A small contrastive audio-text model, trained from scratch.
Data: trained on short read English sentences (LibriTTS-R), 78.6 epochs.
Rows from block 9 of the audio encoder, named by matrix and row number. Each number is 128 + 24 x the weight over the matrix's rms, rounded and kept within 0 to 255. All counts start at 0. Numbers have three digits each.
# convs0: expand pointwise conv (encoder.blocks.9.convs.0.weight, 1152x288x1), inputs 192-287
convs0.328:151113111121157109130167133103157087151116115119149166143108102112167177127122110142118092122146111139123104083120089161185082125121140104106138119123146086135124149133159128123146073118139123107109146136089160110092126126123125135127142137133123136139113140096117145125155124126144160159
convs0.329:142111128133152147101097116135128125082152082103154154124143128110141105149137117105099143122139096121141164062151134139123148163148145128090182108205182121114105119183156137172138139132122110125141107135091120086140197083097121141138133125137109161108123109118114108158114150142120159163
convs0.330:152127160157126120126124104145134126136122100095108175101126120128224136166139117130106176120092112136113150061120127136158120168163146137083175113163142124074100127162130137137147125100146129143136144138027151152122138116069128134133167133158092167111115095150127130127082196151148147156
convs0.331:108110118134094156109141149138132133103146126150105149121090120109176133125133112114132122115139117131112094097122148104196155141117158130125169146136139070138140175179159153121118114133103091159107044121094138132095146095114128117105106106070126106127152147128144111141159156098134141149
convs0.332:101163101108084134083158170119140143104163194114121144120118089136141137116150174131129140087211094111093113105143129151141132154122141139133155110105182138185176154120127169162153084117083117127115103109122158141093148136106116095116134130133142100118128117082059111155171156096099153144
convs0.333:101103107151148141108122128120165126074149123112127115187114137104119152132123093145098132118110065114152140114126113187097096142116116077123148104137138121119105114117154124140129138133146151109176167122126145070090151149131133116154141126121097144136092101129106089100142122155167122136
convs0.334:111121107100156170120115071157113117127109105134161093127110150096112214127138099126090124105099121094100136132078114141118156110162098124092162129123123124092061104128111138128113172168159117156165136132133103107162166174135119143148118140116112143098142133151128156077149169192169131124
convs0.335:113150118111096135125127147108112199132113112120098129072116144157156113165190106091129181092115127147100124076126161100138148142123130120108149129139139140086124144154150150132122147130141159104137092143083121121107128096127118067094125159129125129179147133110133148128094145129082140129
convs0.336:139121090102147123150179169097148095165078116105136147123103146101141126146109088118097008182141158104123081129092069138138077081125076102129118131093125091155103133116138066064122067095151155100113116162148119077096110095154123137130141167105145131173137157132146134093152102136182123124
convs0.337:103137148133134135112155116089170101117128115113116190099139148127193094161128126124099138109125102116138125081084101128138126143161136092096157088151140129110107158163135130127131098127110140120096128144107124108123153088095159125136158138138110142110084106154126134150096134138131144121
convs0.338:124138122139110089133184155091165093150134169121092186121101112122189105128103139165133104125138142133119084126095111133159105111126148102119121114128148087128122169132140117108117065092119125119095102128099130101116134117117130130132160148110148112121118153142156101133148138110156148145
convs0.339:068150114184087139127134151059165185101145120185060126076111102119143089086113123111127178112118109114144127083134131099129150116123131102145098207142154115106150161173155145184172123139123093121109082139099140067142145121110090110122095085137160114123128143097131108153141155129081151195
convs0.340:177113146151170107142133114125128106147110097084122194087120152144218122166152109134103147136096077133122145043107070150162096144150129125101165081167162108070083123161144133144120108093164135136146140154030146125156116084112129143118178122126092153131124089142130136147097186150138147155
convs0.341:147131137111173185150114117128143153091135121136124101142167144127095134134141112126117149127118127130111170168133127154100157144150117126116128122110119155132121082125112151146131171152150141131159134150140113084137150141130130139133119121126113158125140113121103135109114154175115127117
convs0.342:136097184139146134132126090160079096154154138135134140127147138130147112119125140113148125142110127153132166120131131095157154117159183134081135111165130133079112107158131149121124131130129118137129177125073096148134132135079145165135157088106125131115115116133143119141101168141122165139
convs0.343:113149129080140115149147123091134125135158127116181150151107146152144149163130123126093078119127126124122109127067103115114106097149115087091119104129111160169087138081112109083149105113120187112153140135098139112109142135149126153162162110101148132154087152128105114127114102146142089113
convs0.344:095115082102131119119159131156097108102165167158147106157106108119080164128132142156135103127116113135108120190134130100123141093078133162110148105092126092169166146091110113135074142163100118148129122094187113115147160155130150139116143115110141115142148182110143122113152103081150107097
convs0.345:138124107106114111145187137134134133109101134107118162103102074102169105167166126120120132107137149124099105069135169087155124127111118157108156090111158087136152154139130123121106102092121135133098063142089139101117142059131124081060157195160096136154136153110144152165168121106095161115
convs0.346:129137144129114149113133108135143147076123120161110084153147164089092138081109106096127123105141141123184117103154170140074104115152080069163095134128143122150138128120144158117117136133139120137117130091188093146093123089147144110137117105137126145136101099138107097088126105151147101120
convs0.347:125099094155132116136119168124112178140079120113103111128127122151110182115137132137117164119092133166153106117136128162098118149100127114223087147126095135123131132110101145126123140117167124125173151098126124133102105160161125105090088126071187099154133116102142121086118129116117125127
convs0.348:102156125141103116134143164129148143123124149150087147082113129103156093139104103132107127093143122101118116080099091110138115115157124129132129131121144089137131151156119110135149105135132121140102140147110155133114117057142140084109137140157111144121140110179152145161133095149139127135
convs0.349:148126099163152150138103113086143132118106117125154092176118118100153174074078119130104144148103137129138117130125122190106126167144128125143117149154137107132108098140077134132133158160118105133183160122053147108096142154150092156127110102094178129107124144092163144125142170146133157122
convs0.350:126171126139111138132142137141114116115110157151096118115115120126156084121132142186121120144141128110145139116138134123154110147131135137139127113112140145081163166117141115145117116125113113137111171152144136174100117086130117102126123112158107135150126101126154140144123111123144138147
convs0.351:166146138116161104118140120144098087152124136106140150130117125100134168153132105143111107124161106123107152080139070184151057109132142097101158112122155086121127130136167109154120116121145116102119139145113146121125120124123133119120165160163089150107110104164130128131134133152179169140
convs0.352:137135113149110118133149159122132130126113136145128158120116128133132121115111094119127128112138117108127119102142126145132106136113142120156140140121153105161169147123111109143112106117099115138116133113100159147102121109138108100109122122118156096136114117120131113160158095092140149121
convs0.353:126144081110132108201150148110111122194125111149122137109119128154091120113128127112097127177118163141114131130083143089116138094112081160163074124091111101127112118134085109097086121109150134132130083179146109131128144104184100133088125144107170121138133171120135141134133129131111088111
convs0.354:089140092112132149118124124102158118143123083144127100131069130105111119102102082095120142189153172122151110149089151113137131122137106108099129103171136146136131146165115133125093141152099093121164136139085089113109222078119140148137135080109181134145063149144159126140150135119133113133
convs0.355:116145129106139106146142159131123125126074169124139164122137142103183108169118092142117095141175158093120115108115082147144082098147128124124146111117154112150139129133117105110088099112154098134085151165121141128118087094135101100122122150193112120118135104145145162131149109132152174135
convs0.356:149106121139156122146140113098149127104114121106147128159114131105123149124104122151133112140159121141131136102154124164140111160107121136121134133151151101133131133154150138119116116119131106105128094132087161118091139146111098145151132119120112141127107139109095129130142156117149174165
convs0.357:155138085103156091154172165118113127108125200109154171123110122139178095154153152168114088114153148131081129128113133124108137125130114143139136113061106115192142145087063111093120069129091164121116161145104127157102123128142104115085127141152128106150127146131119159164159083100117122095
convs0.358:079168110122141105134144133050146080132168157154125156135072155151108134116135138137098099129103098140128077149070075097131140126113102076110122101096100133163099122076114105124147080135134181108147141119138114084142129131141121153137182132087157126159108149107132111127111092140130111108
convs0.359:136111109160178118145143140109154089158125148096148138151101106111144162124104159152099119119139099122079133112124069162134126132129129109107140102141122103140122113089130126138117132144119150122163113140120165106110128156140102154142135121144145124104087131109117126129159144139148125132
convs0.360:123162107118133118139136168119138143132123143117145130118154139118147111152133118162124100142137115129129113107150096162146071121088146127129142136130159090151153147127121120140122103118114130124106134120136161115100109104136116107105135147163113125130140111125139146122128130111131154133
convs0.361:131153118127114129119155159101141131115100139112112168077119126111190095138129127133099121110132124121135104073129105152146093131105130096137125123136163099133123135137140123118139083110115120138111093149106120119098123093124114111112151149157116130119112127147131126153157086113132156149
convs0.362:108124175132079117144124107129116139120152132148094112121116127162139110112153156100154164140110127135131106124138171108130158104141159153127093161144129154120126092140111164101098117118154160160133056118153128116130116099136160123157113089100142110115131125109098106112134157143113105119
convs0.363:158067144115148153117134115170102105148149092108140138129136149135128120129142141062140112125103142171131156150164172144152156131117183161106171093177125121128125112172145177133120142122130136137119093106086106130112164117093165134141127123102118124155123135079125118131073180090109143110
convs0.364:128122114109135111163147138146120108168112157109151151135120122143136157181132136145076065128140121136100106146100113161152102133114117136130145091097126128159108141125116112111125110121133161112120178127112147126107106114147116127119162136130146151161109119130134151117152102119165121084
convs0.365:101107159110099093129163148138134157140097110152096108118096145090150102154159070140131121140097170160130084148117148099144102078063105083135107160114110102089124173113160116081113114124172127101137091123090116118129131121124132096122118165092112132191118151163149137081118084120132110104
convs0.366:119165093125147122112151140112200143138095124128103114101115082101106074103106125141114182136121124115129095128122080099106097116108084113153113124127098150126114145102106111148169144127140140116107157166159131095132114117122101136113136132172117150121108120109113157131113113123121121116
convs0.367:137124115119079135133114124144115145153134125136164128126112120133144155120124153092197113146178120148119121131175183108155136137108160167112095164172138123158140130149120149107146130112117117131139069118097162120140143127119088144117119128114151090155153180051063149105134138094104160158
convs0.368:161113129144165144150111114138136142120141122129128127137155160131111121136128131118119149127107149141125155171125126141115138142162142145108133115121123138114113055148121140098133153163156154126141157161094106120138156139124128156115126113114104161108149117121139127133101167154125125118
convs0.369:069157132143075104079169149088149155086162144180092128118076100163116090088086132134152143134124124119153072135097145068124148090105116109141103156125120133160148177127125103126128110136102101134117083079162121110142125137136139108148120092106140100126081154131131069130140086082096101150
convs0.370:058145154117112137137117127113137179127114113166131104100138211135124125135132067122102196121111107111140104077075135133125133079154112103145135124141151143074107129189132114154132158154172136118137109145159085062144128131152132116137145112137118155116154127164136153081091131166122094123
convs0.371:146116128114096146119154183125152152122074113111106147092136095107194123157133092123090102114136095093142082104116123150167059108129122138135146149125158065125133155130132110096119076136151120158119071161090209083099103103114103078102122173140118129142152138089075129084130139096134164152
convs0.372:207110113132168137178122152130136134109114133117108131169138094098133123121123156175123099124139143152132136137147110171095054178085130119153101119128125124137138097061126134093140081146125132090134156157123147162041139137126099112117131141150141120169096090096115113163156103138145130121
convs0.373:156115133099167151130095102135114120120123105120164107164156117104098151134111121107131129126127123144119129135136156144115150137132101133120136112134128144111119099118111153129118154187158137110148135153115110117133142167112139141164123114148107158124120133128115132114138159152147120115
convs0.374:166119131116118125104127146137125113113105084142082140109086131087160080116119119107148130145125180163124142119141155085132155113146114149126145115134126075111120139190135141125094132130126096122122048143107104085129158071112125140109118131149133143138145177156153147132140149086116132159
convs0.375:134161118118125118144122159116145150126101161147102133074113123119159073135137106139132136134163135106115126102100120128131115096149123132147146144115125083135131137129116101114113122120132145137109113211126119113110082073144099095132145150189098167117153140165109170148139139137135134129
convs0.376:168122104144144128145127174092159106134133172115113119144137088115142155104089170167116115128131099108145097117142102173125111160117157123132139130116118113166138114089099124149131114115131088132150160149105181113090131159126064139128083146112145089104137117114119131130173160112150160154
convs0.377:073219121168105102105135152073156145106133132136121151093096138183150063107132170124123144127135136113128113078099129081120187110138087104138109155130116147151156224169116093162159133113100133117044125145158110095148131071138106110109128119165118125098130121148137142182139067122073129149
convs0.378:108144062126132151118133156117164111088160130119112146079061107104160114150176189148100114073156111163045108154108135116146127138137128173126180095127128108166134152102147130149133103173112149104126044121089144065119140114108102132077126154137126133121158161117089111113137151119084124129
convs0.379:128130097118154131084128120156123121108147117128154102146126135087081154123146120139105110098154115172104122159155133140121136146111097113147165102110134149163158144089146147143136125159100144116123132127157108143124159144137155109094153143133129167166126118097121128107143132117121096109
convs0.380:163107124129168145150101102136143147087102112089144111183159133108113144154137125134120110147131122110137140154138135188092063161144130101124116127103114130140107113092126124120129135134157136116174168146118140123073119136129129126145124126148128149143111086107114119097124121152194129113
convs0.381:129150105125070144121173222142138177101093147119074162097162152119144085134124077132112094134133121081159107124097137142162083051140134132189101150083164089097155188159133091119109096087167118185089138130144124099110112075147102093136116143103122130135139100154118158116123097098182142113
convs0.382:124127056113152098119159120155105115127139130159171107136088129119093125103119133133154076159116147146117091143124158091122147089107116164148102130087093098183155142108115108102118114142102108123092110120167094156144134127144127140106127162089119119147130185142113129125153081101138110092
convs0.383:144150116137110113174119133103134100156136144140115115096128109144119105114144146137150115178125174152118115115097125070139153092086110156149078134106095116109133121141106110115120130109133132139125083150145122118140127128145102162110108125110184108119159161124146155161144130107101121125
convs0.384:194136143133117142191086135104104170162162134135098140103179147157119106155145111109125152124150183149105149127124149117115151136135144134120115138123154133119130117164099122148140130122120151129122097186110096120143147127139168113115096087129147124128189164123159143201138165166087147134
convs0.385:112142127098100123131103140145113106136128126194111112117112092121122079109103155138165128164163166166133135181125164079122160119144150147118106165122101143127151143132114132121119151119095110142121123118161120145144143139117143164118119098134141122131118188119152128152123127088107126125
convs0.386:115113148106151162133088113130116150108129113130137082137142163120102133114144117109133155127094136117130160148123127151086154130137112140141113122132122163123104070108124154123132155149161128141156129132149088123149131162144153143137120118134116145125136114106124132090113143156145128124
convs0.387:137159118120136122162188162125100112179110175116125151125133122139148126171134110131112083131126128122107116136096101119158078112124123122125134109082117122140114153115098082120114099114126162139105162138124116125126109122148116107099144140113132134176123126130135166140126102117156122086
convs0.388:136104142138134135120129109144134104138143112160121120121117116131121119114095144062158106140132150163159135171136212101163140133135154142117129145165115130115129097152118160097111125136111104157157112111123117144114169103133142160120136093099146097177119153096143108127094120099132117118
convs0.389:075088152093113109129163085138106108147116110137115117148107115142117152110150112116151121134094159132134114111100143097124127091106113125146094145131068147068091125111132123091119131119156144112142099082175126129171127154146158123139128118071152093147111170136149140092122107155146087129
convs0.390:082155112127119156124140125116142143111121137101081124096116144130134110136145097131098132106101117150130109099064143113132173122143105102161139102121105124088123162151128107138149122139131130117094137158091141113102136076112140119101117165154074181204139114144121152089123114131134101112
convs0.391:104141142117136131121150124090163136105166133106143156116057160145155090160129128110107114108110143146109102117104139107114124130133113108082131111150122140171093168131122110073150101115095162049117098159096128071115178091105138119146217151124146133143063154135114104122112112142103113124
convs0.392:083124146163102104128152158093168115127092121139099159131122131117158135114106082146135114122151092103145091110118129195151069126110132084155132163150175078116133158169162106122144077143141079112115120107119157101080090116132116124161124104108135104134090124135133097097154132129177150164
convs0.393:096122122120146163120125115150144119122138121163130096131145154090097150132152089119094144108091064111113126117097116138128153094164117136131160139124148088073083121152142131156100171181167131162154130136148099072172136133141137140144102122131104171102135134153115145064121169174173097122
convs0.394:106120124129099110161144135127080151164090150110076116077086130146123121188206100107125182109118131127099127062126157100125109144118129124139126139127141151103134146109138121136132144139108144125131124136124147164109135073165140047078122141143128135200157117113183191162129099152099115099
convs0.395:088106105126154145107122121138140089089130122135129107161124130088126191153137129157065129094104075177070142156105122170149129125152086108169163080109118124078133164100154123166143149193156127120105154129141132119129133168138121105127107165137097166133148144158164147060165141147136110109
convs0.396:153104121114150157153129126146110125111113102085132145118107169142151130168183106131086117082136114156083136136105117141123143138138109129109153076138127145118115126106104111127108136138150186125146137152069135149112142119138139121114125144114116162142136131122155126114132133115144117102
convs0.397:149142158125110100092140111096145132144135088117154181111090117135171147112116115080150108146134158122130112083108135063128129094108105075080114138168145129172116157144178150116158083102110143097093088132077129134147157089058118128136157137116157113141049150113102101155140101125087157153
convs0.398:125134130133148123143129120114133126128151108124149145152096143127141127103119129126127105133112127152126122108105130110124145124122127118103140105139100124170101126106121129102135103141114157094125123114085129105125127137148131156128159135086156120137097131125101129155113121136142118108
convs0.399:116112150151103125069155109123146131123132126093104133140125085160146145110138140122168151114111102098150093086155170130159138163132154114094147124162160184135112128137119164145125140092090121127145117080091141146132182133089139105114150114114122086146053144073069099154154141107090151163
convs0.400:089116136068134118117164138142096113117164111129127139155122161163125125140141105128127095129136144129141126136086113119134120090117099090092123130114131133181120144100118109079119109120109156117131126110126102126150126159123160136144156114075126113146093171140099116127117089120130119105
convs0.401:142142135120128126160114122104119132133155126163129115129137131145119115094118186112142139154133150153110155175136169052110163156129147150143092152131116128138160114157102126099098150130107121117135115142121102132090142137113104188148108100107158105103136143113131092158107155121109109144
convs0.402:110136147149118112086138130115187119117113114108107145123115110116170136123126118138125115132131095102149119093133134160139092130127141082138141116156166114134124151147163128140143114122111117107130131110137152111095123109100130126135135122138116131125085099116103091125130116126155145180
convs0.403:132102142150147151116099095135142167095116135129141088182176143116083172130106095097148162132123094100191154128168132209080087136146155130140136152152152136140121080156112139134126152157123098159156177110143125148131134148142126132172128115141128142110106067127108113126106129158170128126
convs0.404:084134118109126124097152120129120123093134141144155126124095098132103146122137135146112123112131114155115081141130136107133120132139095097139146120139101143146128137092147132137167118148119136120110133122160122157139159119115142111132146129140143138160091153120130124112155081129117086091
convs0.405:189127119117132107156158128114147086155138098154134155110099107130114120124098148100137108175125197155132113139146140088132134120099128133105097125162118108153117132136156138084139102090110128078107097149096130147106149125089107138131164141125150126133082162095129083166132134086087161153
convs0.406:115130115152111108127135156088171139109084138140116139138095116098126126137118108161114124126143111115137066109117085148142083122109135123137127120125121094129148154104155105141140079120127114117122149149110174099097110117123098099127139159154110134133124119144120150119148108136151148132
convs0.407:118129080119121145105129148104142130110181131094122156124092107112135110165179157136113123060135115165037111146125139121146135152099128137119177080130126123157120159130136112133142116147103189103130096136072137110137169122083126116082147152116127143133139132127126112133127135116066096120
convs0.408:116119144094142134123130103170125129095110103124132102146145152129094149101111088132093135134085107102139136113121160127117155079156086135113125130119137117109089123143120115151076173157186142157139123122148099066143162144138137128139104133123083153124104160136096146082116155171147126131
convs0.409:154112135129177160158082099125124138119116108130157110139155167137082134133133150104126151130102164167134174162125154126086145142145115141139106123115104141115107092140108128126126172157131125118196144145116116144111123144135134177140130098135137137092138119123155129146110157147120106117
convs0.410:117115093106140139117138141119137103149096070144133103131082110109114126094125129084121119162149154134145133172098137111131139112135109114107141114156137167116114101123107151107071157136122106130155140143114099132129199095138144167131143090097179132175075158125168154129140159098137107119
convs0.411:130053176107142142126111083164132111145124087119095119151116160128133148138140118119131123127106145137141111126123126140108135133147148101099149118147132148113102111132133165112132137136155128128118128097134106128139145127127195129139139123110111140157110128148163132120126130131173098105
convs0.412:149169097117152093187153163077168121144070164098161128121111111142127109117145149163100071148133133110124084116096111125117092120087087133137098111094092127145136132082105049107125095098139149120130164165120172109111104114135084142116122158137161131160150142108128169139130103113129163117
convs0.413:049135176144116133100099147159137170109141142158099132076124162153129071149145056119111176094121094082136121108078097126137173096163123102099207138128196142113131153183116144191128143136116135167115116116152115117205146095137188090147126111120097162108139134174158143135135147159143122145
convs0.414:160078158130147176124082097134141092120155092114116122128112116112151147103090139064138123125129166171134152157162167116131151169137160128103142128226124132157128096176173161101154129165085116110107090137073102161105193143075142150162153153119126136143118122069134067129109158117093156153
convs0.415:152133118120095121114145139120137113159112142106142138128130084119116134112104145122161102152177150121153098116150122105142080140102145110128123113134143154159146118106128141127175093084099101103107155120138147163100141094106115122118159127140148107165063117099086110181130083111112125144
convs0.416:177144130098155154164094140132111147148075113056178133123199165154119110164132125129102125120117116123120157106141111184149118164149132144115149095141148160116129115116092121170121159101150161124160183166078148132113129110133103114108127170159095195141162104092103169143099169140120154097
convs0.417:126119128128091163131134131148099157122124136100135127114141130141153120147165109114141146104134106143135114091144153148139111152145148126136161142110158137113137128144111143121123131143123125154127124121111126141127134109133130072101115147135119136155168116114120157132139129126112140133
convs0.418:129101153073159135116117109135129143114149087128166132173117169133141165146116104094089129139104096101129143137104127141126142097137105133093158121151143120145081113134124137114126125165150140145145136123087097093151149165126106147151148107109115143114124159144124145113115122133151148110
convs0.419:122135128155111127101144148114167140119124134104115150127134114119156125141115109147111109118129089131128107090146108146154079153121154099116142121143153114120139150141154131146151109103111100124123126110121145123075106099102107124132134114145124126141104087108118110110148122110135156176
convs0.420:130149093107157125136095136142112152134119126119147100123160148168088108114140115115131154164128124107136139156122148157077145135116098136100148101105131150148117109127074133154088161106115144157171145143138098103140173089160123160124116112121128145112121130110100136136121139132106123104
convs0.421:184125075114165175131115115127162137109125108114140091160131135069093127106091154128122117144140149130132150211140143130091126143137136161157130099124114129164149110111113139086090149147120101130155176177142134154076187130110128164136126147166138144129110103111139132131149137139155112102
convs0.422:122099122108151132102116108164123096110159134145152090154106116078118157119126148135134098122135124174078125192146141116151179139132108165141164097121102137119163132089151135145166117184109134099135070131146154132127147175103141122119137154146095128134169175117156119099143163113113115126
convs0.423:118162102120140128190139141093123136191115138128141105134147145150098149106130116115114131157109161129110106147091102112121101094129086125158073131076082127115121090093100087112103128115146157126132136145150114143129107141179121133131125123105190125158147132109128137111120113149139105090
convs0.424:086111138136118141082120126110145146092132076153127100116076139121144090153149074102131144120091132131117116125096158118127143116115116115115153117147154080085110153156158158102126126185142136115139065137111116094121172119138159101126135137105098150178105140158150124101119118134113116115
convs0.425:164161121121138107170143114108134127188082129090128120121151131144106175139127121140102137154109159121114102129095118117117113117112089132146100142085102121105106102051088098109116140104172165117147172154138130143141111150152111144131137119097166130151133152130119154131151123154127123108
convs0.426:138157123127130080121172150118145117134118155112117185115097107151178113147127154159116099122145130089127103101105101141137101131125137098113126101146143123125121173141134105127153086094099108122118148145105172128103103130100087142120155163139146124116103117140152141143146106110145151146
convs0.427:115130069119135149094151150128151115114137137123139147107077103073161156165144151128092114088148106138060125117138109144175127132122124165136231113109153108128144149107155119158132103145124146138119039137125166034122123126108115113102133155129098117141176153124111127083180171109119122136
convs0.428:126112183135160160144043111127124152135124116152130099149184148130088124125106099072130186116123145108162174143148142131102122138164120128108108165130142168134103058134134140132114176135166119131165148130126100137144155175144153135205117080115142147102130125124132116111110178163129099129
convs0.429:095113171110120099121136135127116136100121135209116118118137159173106115106123077127135120117140119102169121083129119155087121073125111050138130166129146112156122158135132108142134132126115110129118128095210109121119124111162166086138138086112107126135100119164130133110138106146172129133
convs0.430:127113121147170134151111139123158131117086132078162153145124151109140156161128088153072117089125093117141122112147084234099019170123113093135136109118160133146109125103138110124146108150144131095151151124135177090081147108150156096131148158148129136159123069125150145117147092145172154129
convs0.431:142100146118122104101132107106127082081214144130127170138070134097172139113115151123146063097162148143112138115143149082144130133142120122068152108112123103174138166139167139101132095126084122089084065145109141146103161106093148132142172173130075150116116157140128077161136116124135143143
convs0.432:105126143119125118166137129100126127156100132145105123120120152140110170149162083151102142131104157114124101098079102106096125065096086088135067144096092125087085124099103112114105139121178163117140114134158131122154117163182134098124121128092162130167135181107149171129137114160141115107
convs0.433:109176102125114110096166142105170112105130137113113139126080079115140125129140133168121124105132107119113100106114135133158126127120098091124133094120111115125132174117128095112163085113110130117125104118149151090124135103115124117125141156136096112112103140133144128102142125116117116139
convs0.434:077121157139113152129095123140136114120160161161123101096130175132155139130122115095116139116134097113108131145117135121130193103187125132118165151134136116097107123136104131146131135159125095193116072115136128136150105133144143129172122113121125122109174128156142111094118165132128092159
convs0.435:112168153160136133139116118066145177093118140174112146093110135161121072095098153131120176132147167119143169131111123112084125149153093109144097159156107170138129141151103130110166117161107126101119161165126098127105151125103113152155135117174152138101126102150105096136091107158090080127
convs0.436:127152126125120139152138170108136145159055142115140145109139132116139125143139112100116103118120128116128109131120103135125069142116117128167127129099141111125149126121111085134108120122155147130116148154157140121107089078179120114100137144153117119157138093128149167136123100125176134111
convs0.437:135146091119130130107150111141139126126131128050129161134118123125142130162175135162106128101131104141081105135138113124166139137121123132113164057090119116152120133108112129147126101117116168141131142124096131137135155146112126127110131159129110143138146134151128149112136154103114127114
convs0.438:134145081114117140099155150136118148112136146143123141065072110107183120134156156150112099081142116142048131141146123123192141142126133181150178121095147086128170155132138108157103108155112120138099038153127127062107138101118123087054114175150099135149183130123066150086135155086122116129
convs0.439:144094160115120135107106131163098128128144086091089131107142153121119134156175110089143146112119147160111161105144141125118125144121108131091157115141144152085096111157165156103153137118143160124117065120125105111146159126144170114135133129127091151162153155121123113123099128128091127105
convs0.440:143135114154118109126162172113134112124130128121088141118105108101143146103132139161137099132129086113123108104130118154158118139107140139142141113121142085134162177116143101146107102093112106125096119114136160168126101117111088112112138148124116108130128116138134116160151104115123143147
convs0.441:139136140137125151117104110138116161087137105114139113117155116132093095125135104109128147117105144137155141081114130133111142133136107099129119130131142160085119111142154164159118161112144115132123123129160093105119148113112149117129124112130091152123121079131105117133124153154110109128
convs0.442:132131137092138128103135128107156106126162095102149154115103140133128137152125115096127128102138163162107115126123130099125141134138105107090135080163127146143123151130186136121199115133112168036121084149102114097131182131097143120126215145127128179169113151119120110099110120112070103125
convs0.443:084146164135082105119156155104111135131109117170106156117116170169121125095114085104118125120146142124177118090082111154106120062143091064152088168140147124142148152147132094112147112127124110125088136108142088118117137121171127109136136081107138146126090097158145103092145083158157074133
convs0.444:082161095124145101132147149092146144136126140171090105102124114127106141092107093144086122157125112068114103128111089133126099063084107119136100150102132097136138130101107086142083118136141132149146129137162141112128089145153073136123087132094145136119109140151120138103137130160203139124
convs0.445:117140146102133130143159115135141091117093146130131157118076109103191143149101153127099114149137138084114141094095092145147135096189123114108156143128106097105113177145119098107091120140124099162107151167078174159137100095110105131151138143178091132075137113177153148104132137123187131143
convs0.446:051139134135109142085105128130120152121140136156114125093108160161133109119131110125118176125114097081126128144088123116118214083175124125146137138128110137112125131150107105165147154147158128158128119124135108118202115133166142122136125104095121168097151138156161121090123157158113103119
convs0.447:147102165116167150150108096146127124138110094139150123122141163120110112129105115106120135124099135137120152150137135093118129111146107137130143112143120129122114112143134132107118140146148132115153134162109093121124144143108132144147140119143108178143134142151127135123105140134135099104
convs0.448:088124127128143133139131130111150125127111157109131136092106152113153109193172109149061142073120106128087124114088083144155125134138104128112179068113105111137097125117111118124117114149151170120126109155077133086137110088124107118097148143106101155118154096145160157125133114136111117073
convs0.449:139115122120173176125106111116138170100098073120168091131176158151082118123141113104129157137132121110124160158144141131080153131143108129111142116102150140124099098125098149141117188116159147149189120142133107095153162147143129115137102118119123145110142121108088141110099164164116108113
convs0.450:170102122113122114131174112150127084158147142105171145151114122103143139129102093130142088133138126140119099104138134121168095129100188136104140093114135091141131134117147134089130097097098123109106143132105128118103145146121102130110156156124131127157107143106121143135150115103152150129
convs0.451:150101131119108098116183165155114083155146132138128159155098130146169158114114098094158093143128120140125117109132113136207108124090168130111123126154141092155142140130134136122101091099095113127098084103101139134117110118113111135109138152121126101142119133116115117111137116074136159157
convs0.452:139073117125122135129106139158131104116120128136112098153138123030130170129122086116127104132159126108128142130140094178174106131135162142139158128135163071090127125131179133133081132171123092126134110122168137082123123138123146107134098141149118123125164157127192128117162157127183177162
convs0.453:144121086094102116124143146137109133121128158127120133083117106135144122130157135156127104129147102140105123097134121125159134146106134176117165127124151088163142136129117139144108139125131129144120123131127129117128134095122091107061127150127109124160165149099095170133135129097098160132
convs0.454:126111146133132166130081104107143147106127108132162101130146164157107123116107145089134144142135133140138175143142150115097152157147145136125120134152164144130138114136130153143144141198136132106140123123132124122121171129108121149165135121134145146110147115114119105118114180148106102134
convs0.455:142079134123139146109107111143120154114141075115135120125136120108122128159135117092114163099137118145099169137154136155145151151135144140099161103174148153126100100157133179141111146165120126138162122107095107115132185146116152126143146116127109133127129150092135107120105194110094114131
convs0.456:133120116121198162142081100126161138114125095152163089162148138112061135113102103139098135159098119145120159152127116134075119128132108120142118116131090140098096091096121120132138154150135113125155175151152105114138137179135126148169126124127132156115135106134138123099125159167156104118
convs0.457:121165101108100120143130163130118147111128200130135113157144109147130111115124149163127094140177109109110115156132122137140113138120145126144119122108135138170167127085103125141086116098100109143132165123130155128101112146136083133119091144123138103124148147120105156157162122102135173128
convs0.458:159109138115153179145099103127125148057094110116155114147121118100082183116119103139131137131140132144143151120144144148126108153126093149138105130137121128134122064131117145110089156202142138107199096155142144093115196176115104143129103135154112137132117128111097134109156155142156121153
convs0.459:109102151104138150128136084159099140095119097126132100167146177122099160111138087125102159131051082088117133104106139111113168086137104130110140127108134100112099127148121141156109174160179140175148117117118100109148146160129145106142127106102105155128115152129117141078120157170158136150
convs0.460:101136103121151113126121105135141114161097101128175102161125146125112162121112129101134130156123124117167123143134123149083097131109104120143094128134100162122108115087096134122151157145170137106192221119156147124115129139142132179128134110120146138170097113093134170105121114142176087095
convs0.461:138139095095111135131150174122154131113101155116132128151138088126153127130127145147119086142158100091148116123151095160147095124132138147135133145096144115159154131096107110140103096100128125131154141114158179088097120145121082120113118132150135099121155136105082138119152131118145169146
convs0.462:082104143119136137105140130121172083102147122114095156141089118113140136153121151139114114095119149154116098126082106106163143125113104090081137104120106165128113145129132144111171102126119139049120094120123142077138176151121153157153165136097120139155124183158129120109115128118107132136
convs0.463:118168129121128114131132126072146089153134123116144148147076142144170168131117112131079072130111134131107100121048087117123114119152096074114103082126093122151096128084107116082165083103143161085150146153094126136119137138106132133147168124059170123135104150120128115123117094145148109116
convs0.464:120139112106134148120151116092166112118158153096139162139132097141152104136124156128141124116150116103113122097128120140126119151121150119099130076137121149184127140118109117115148127107098140108121147133091149111110141138099142133133177140128123119142089143095096108151116136097122163126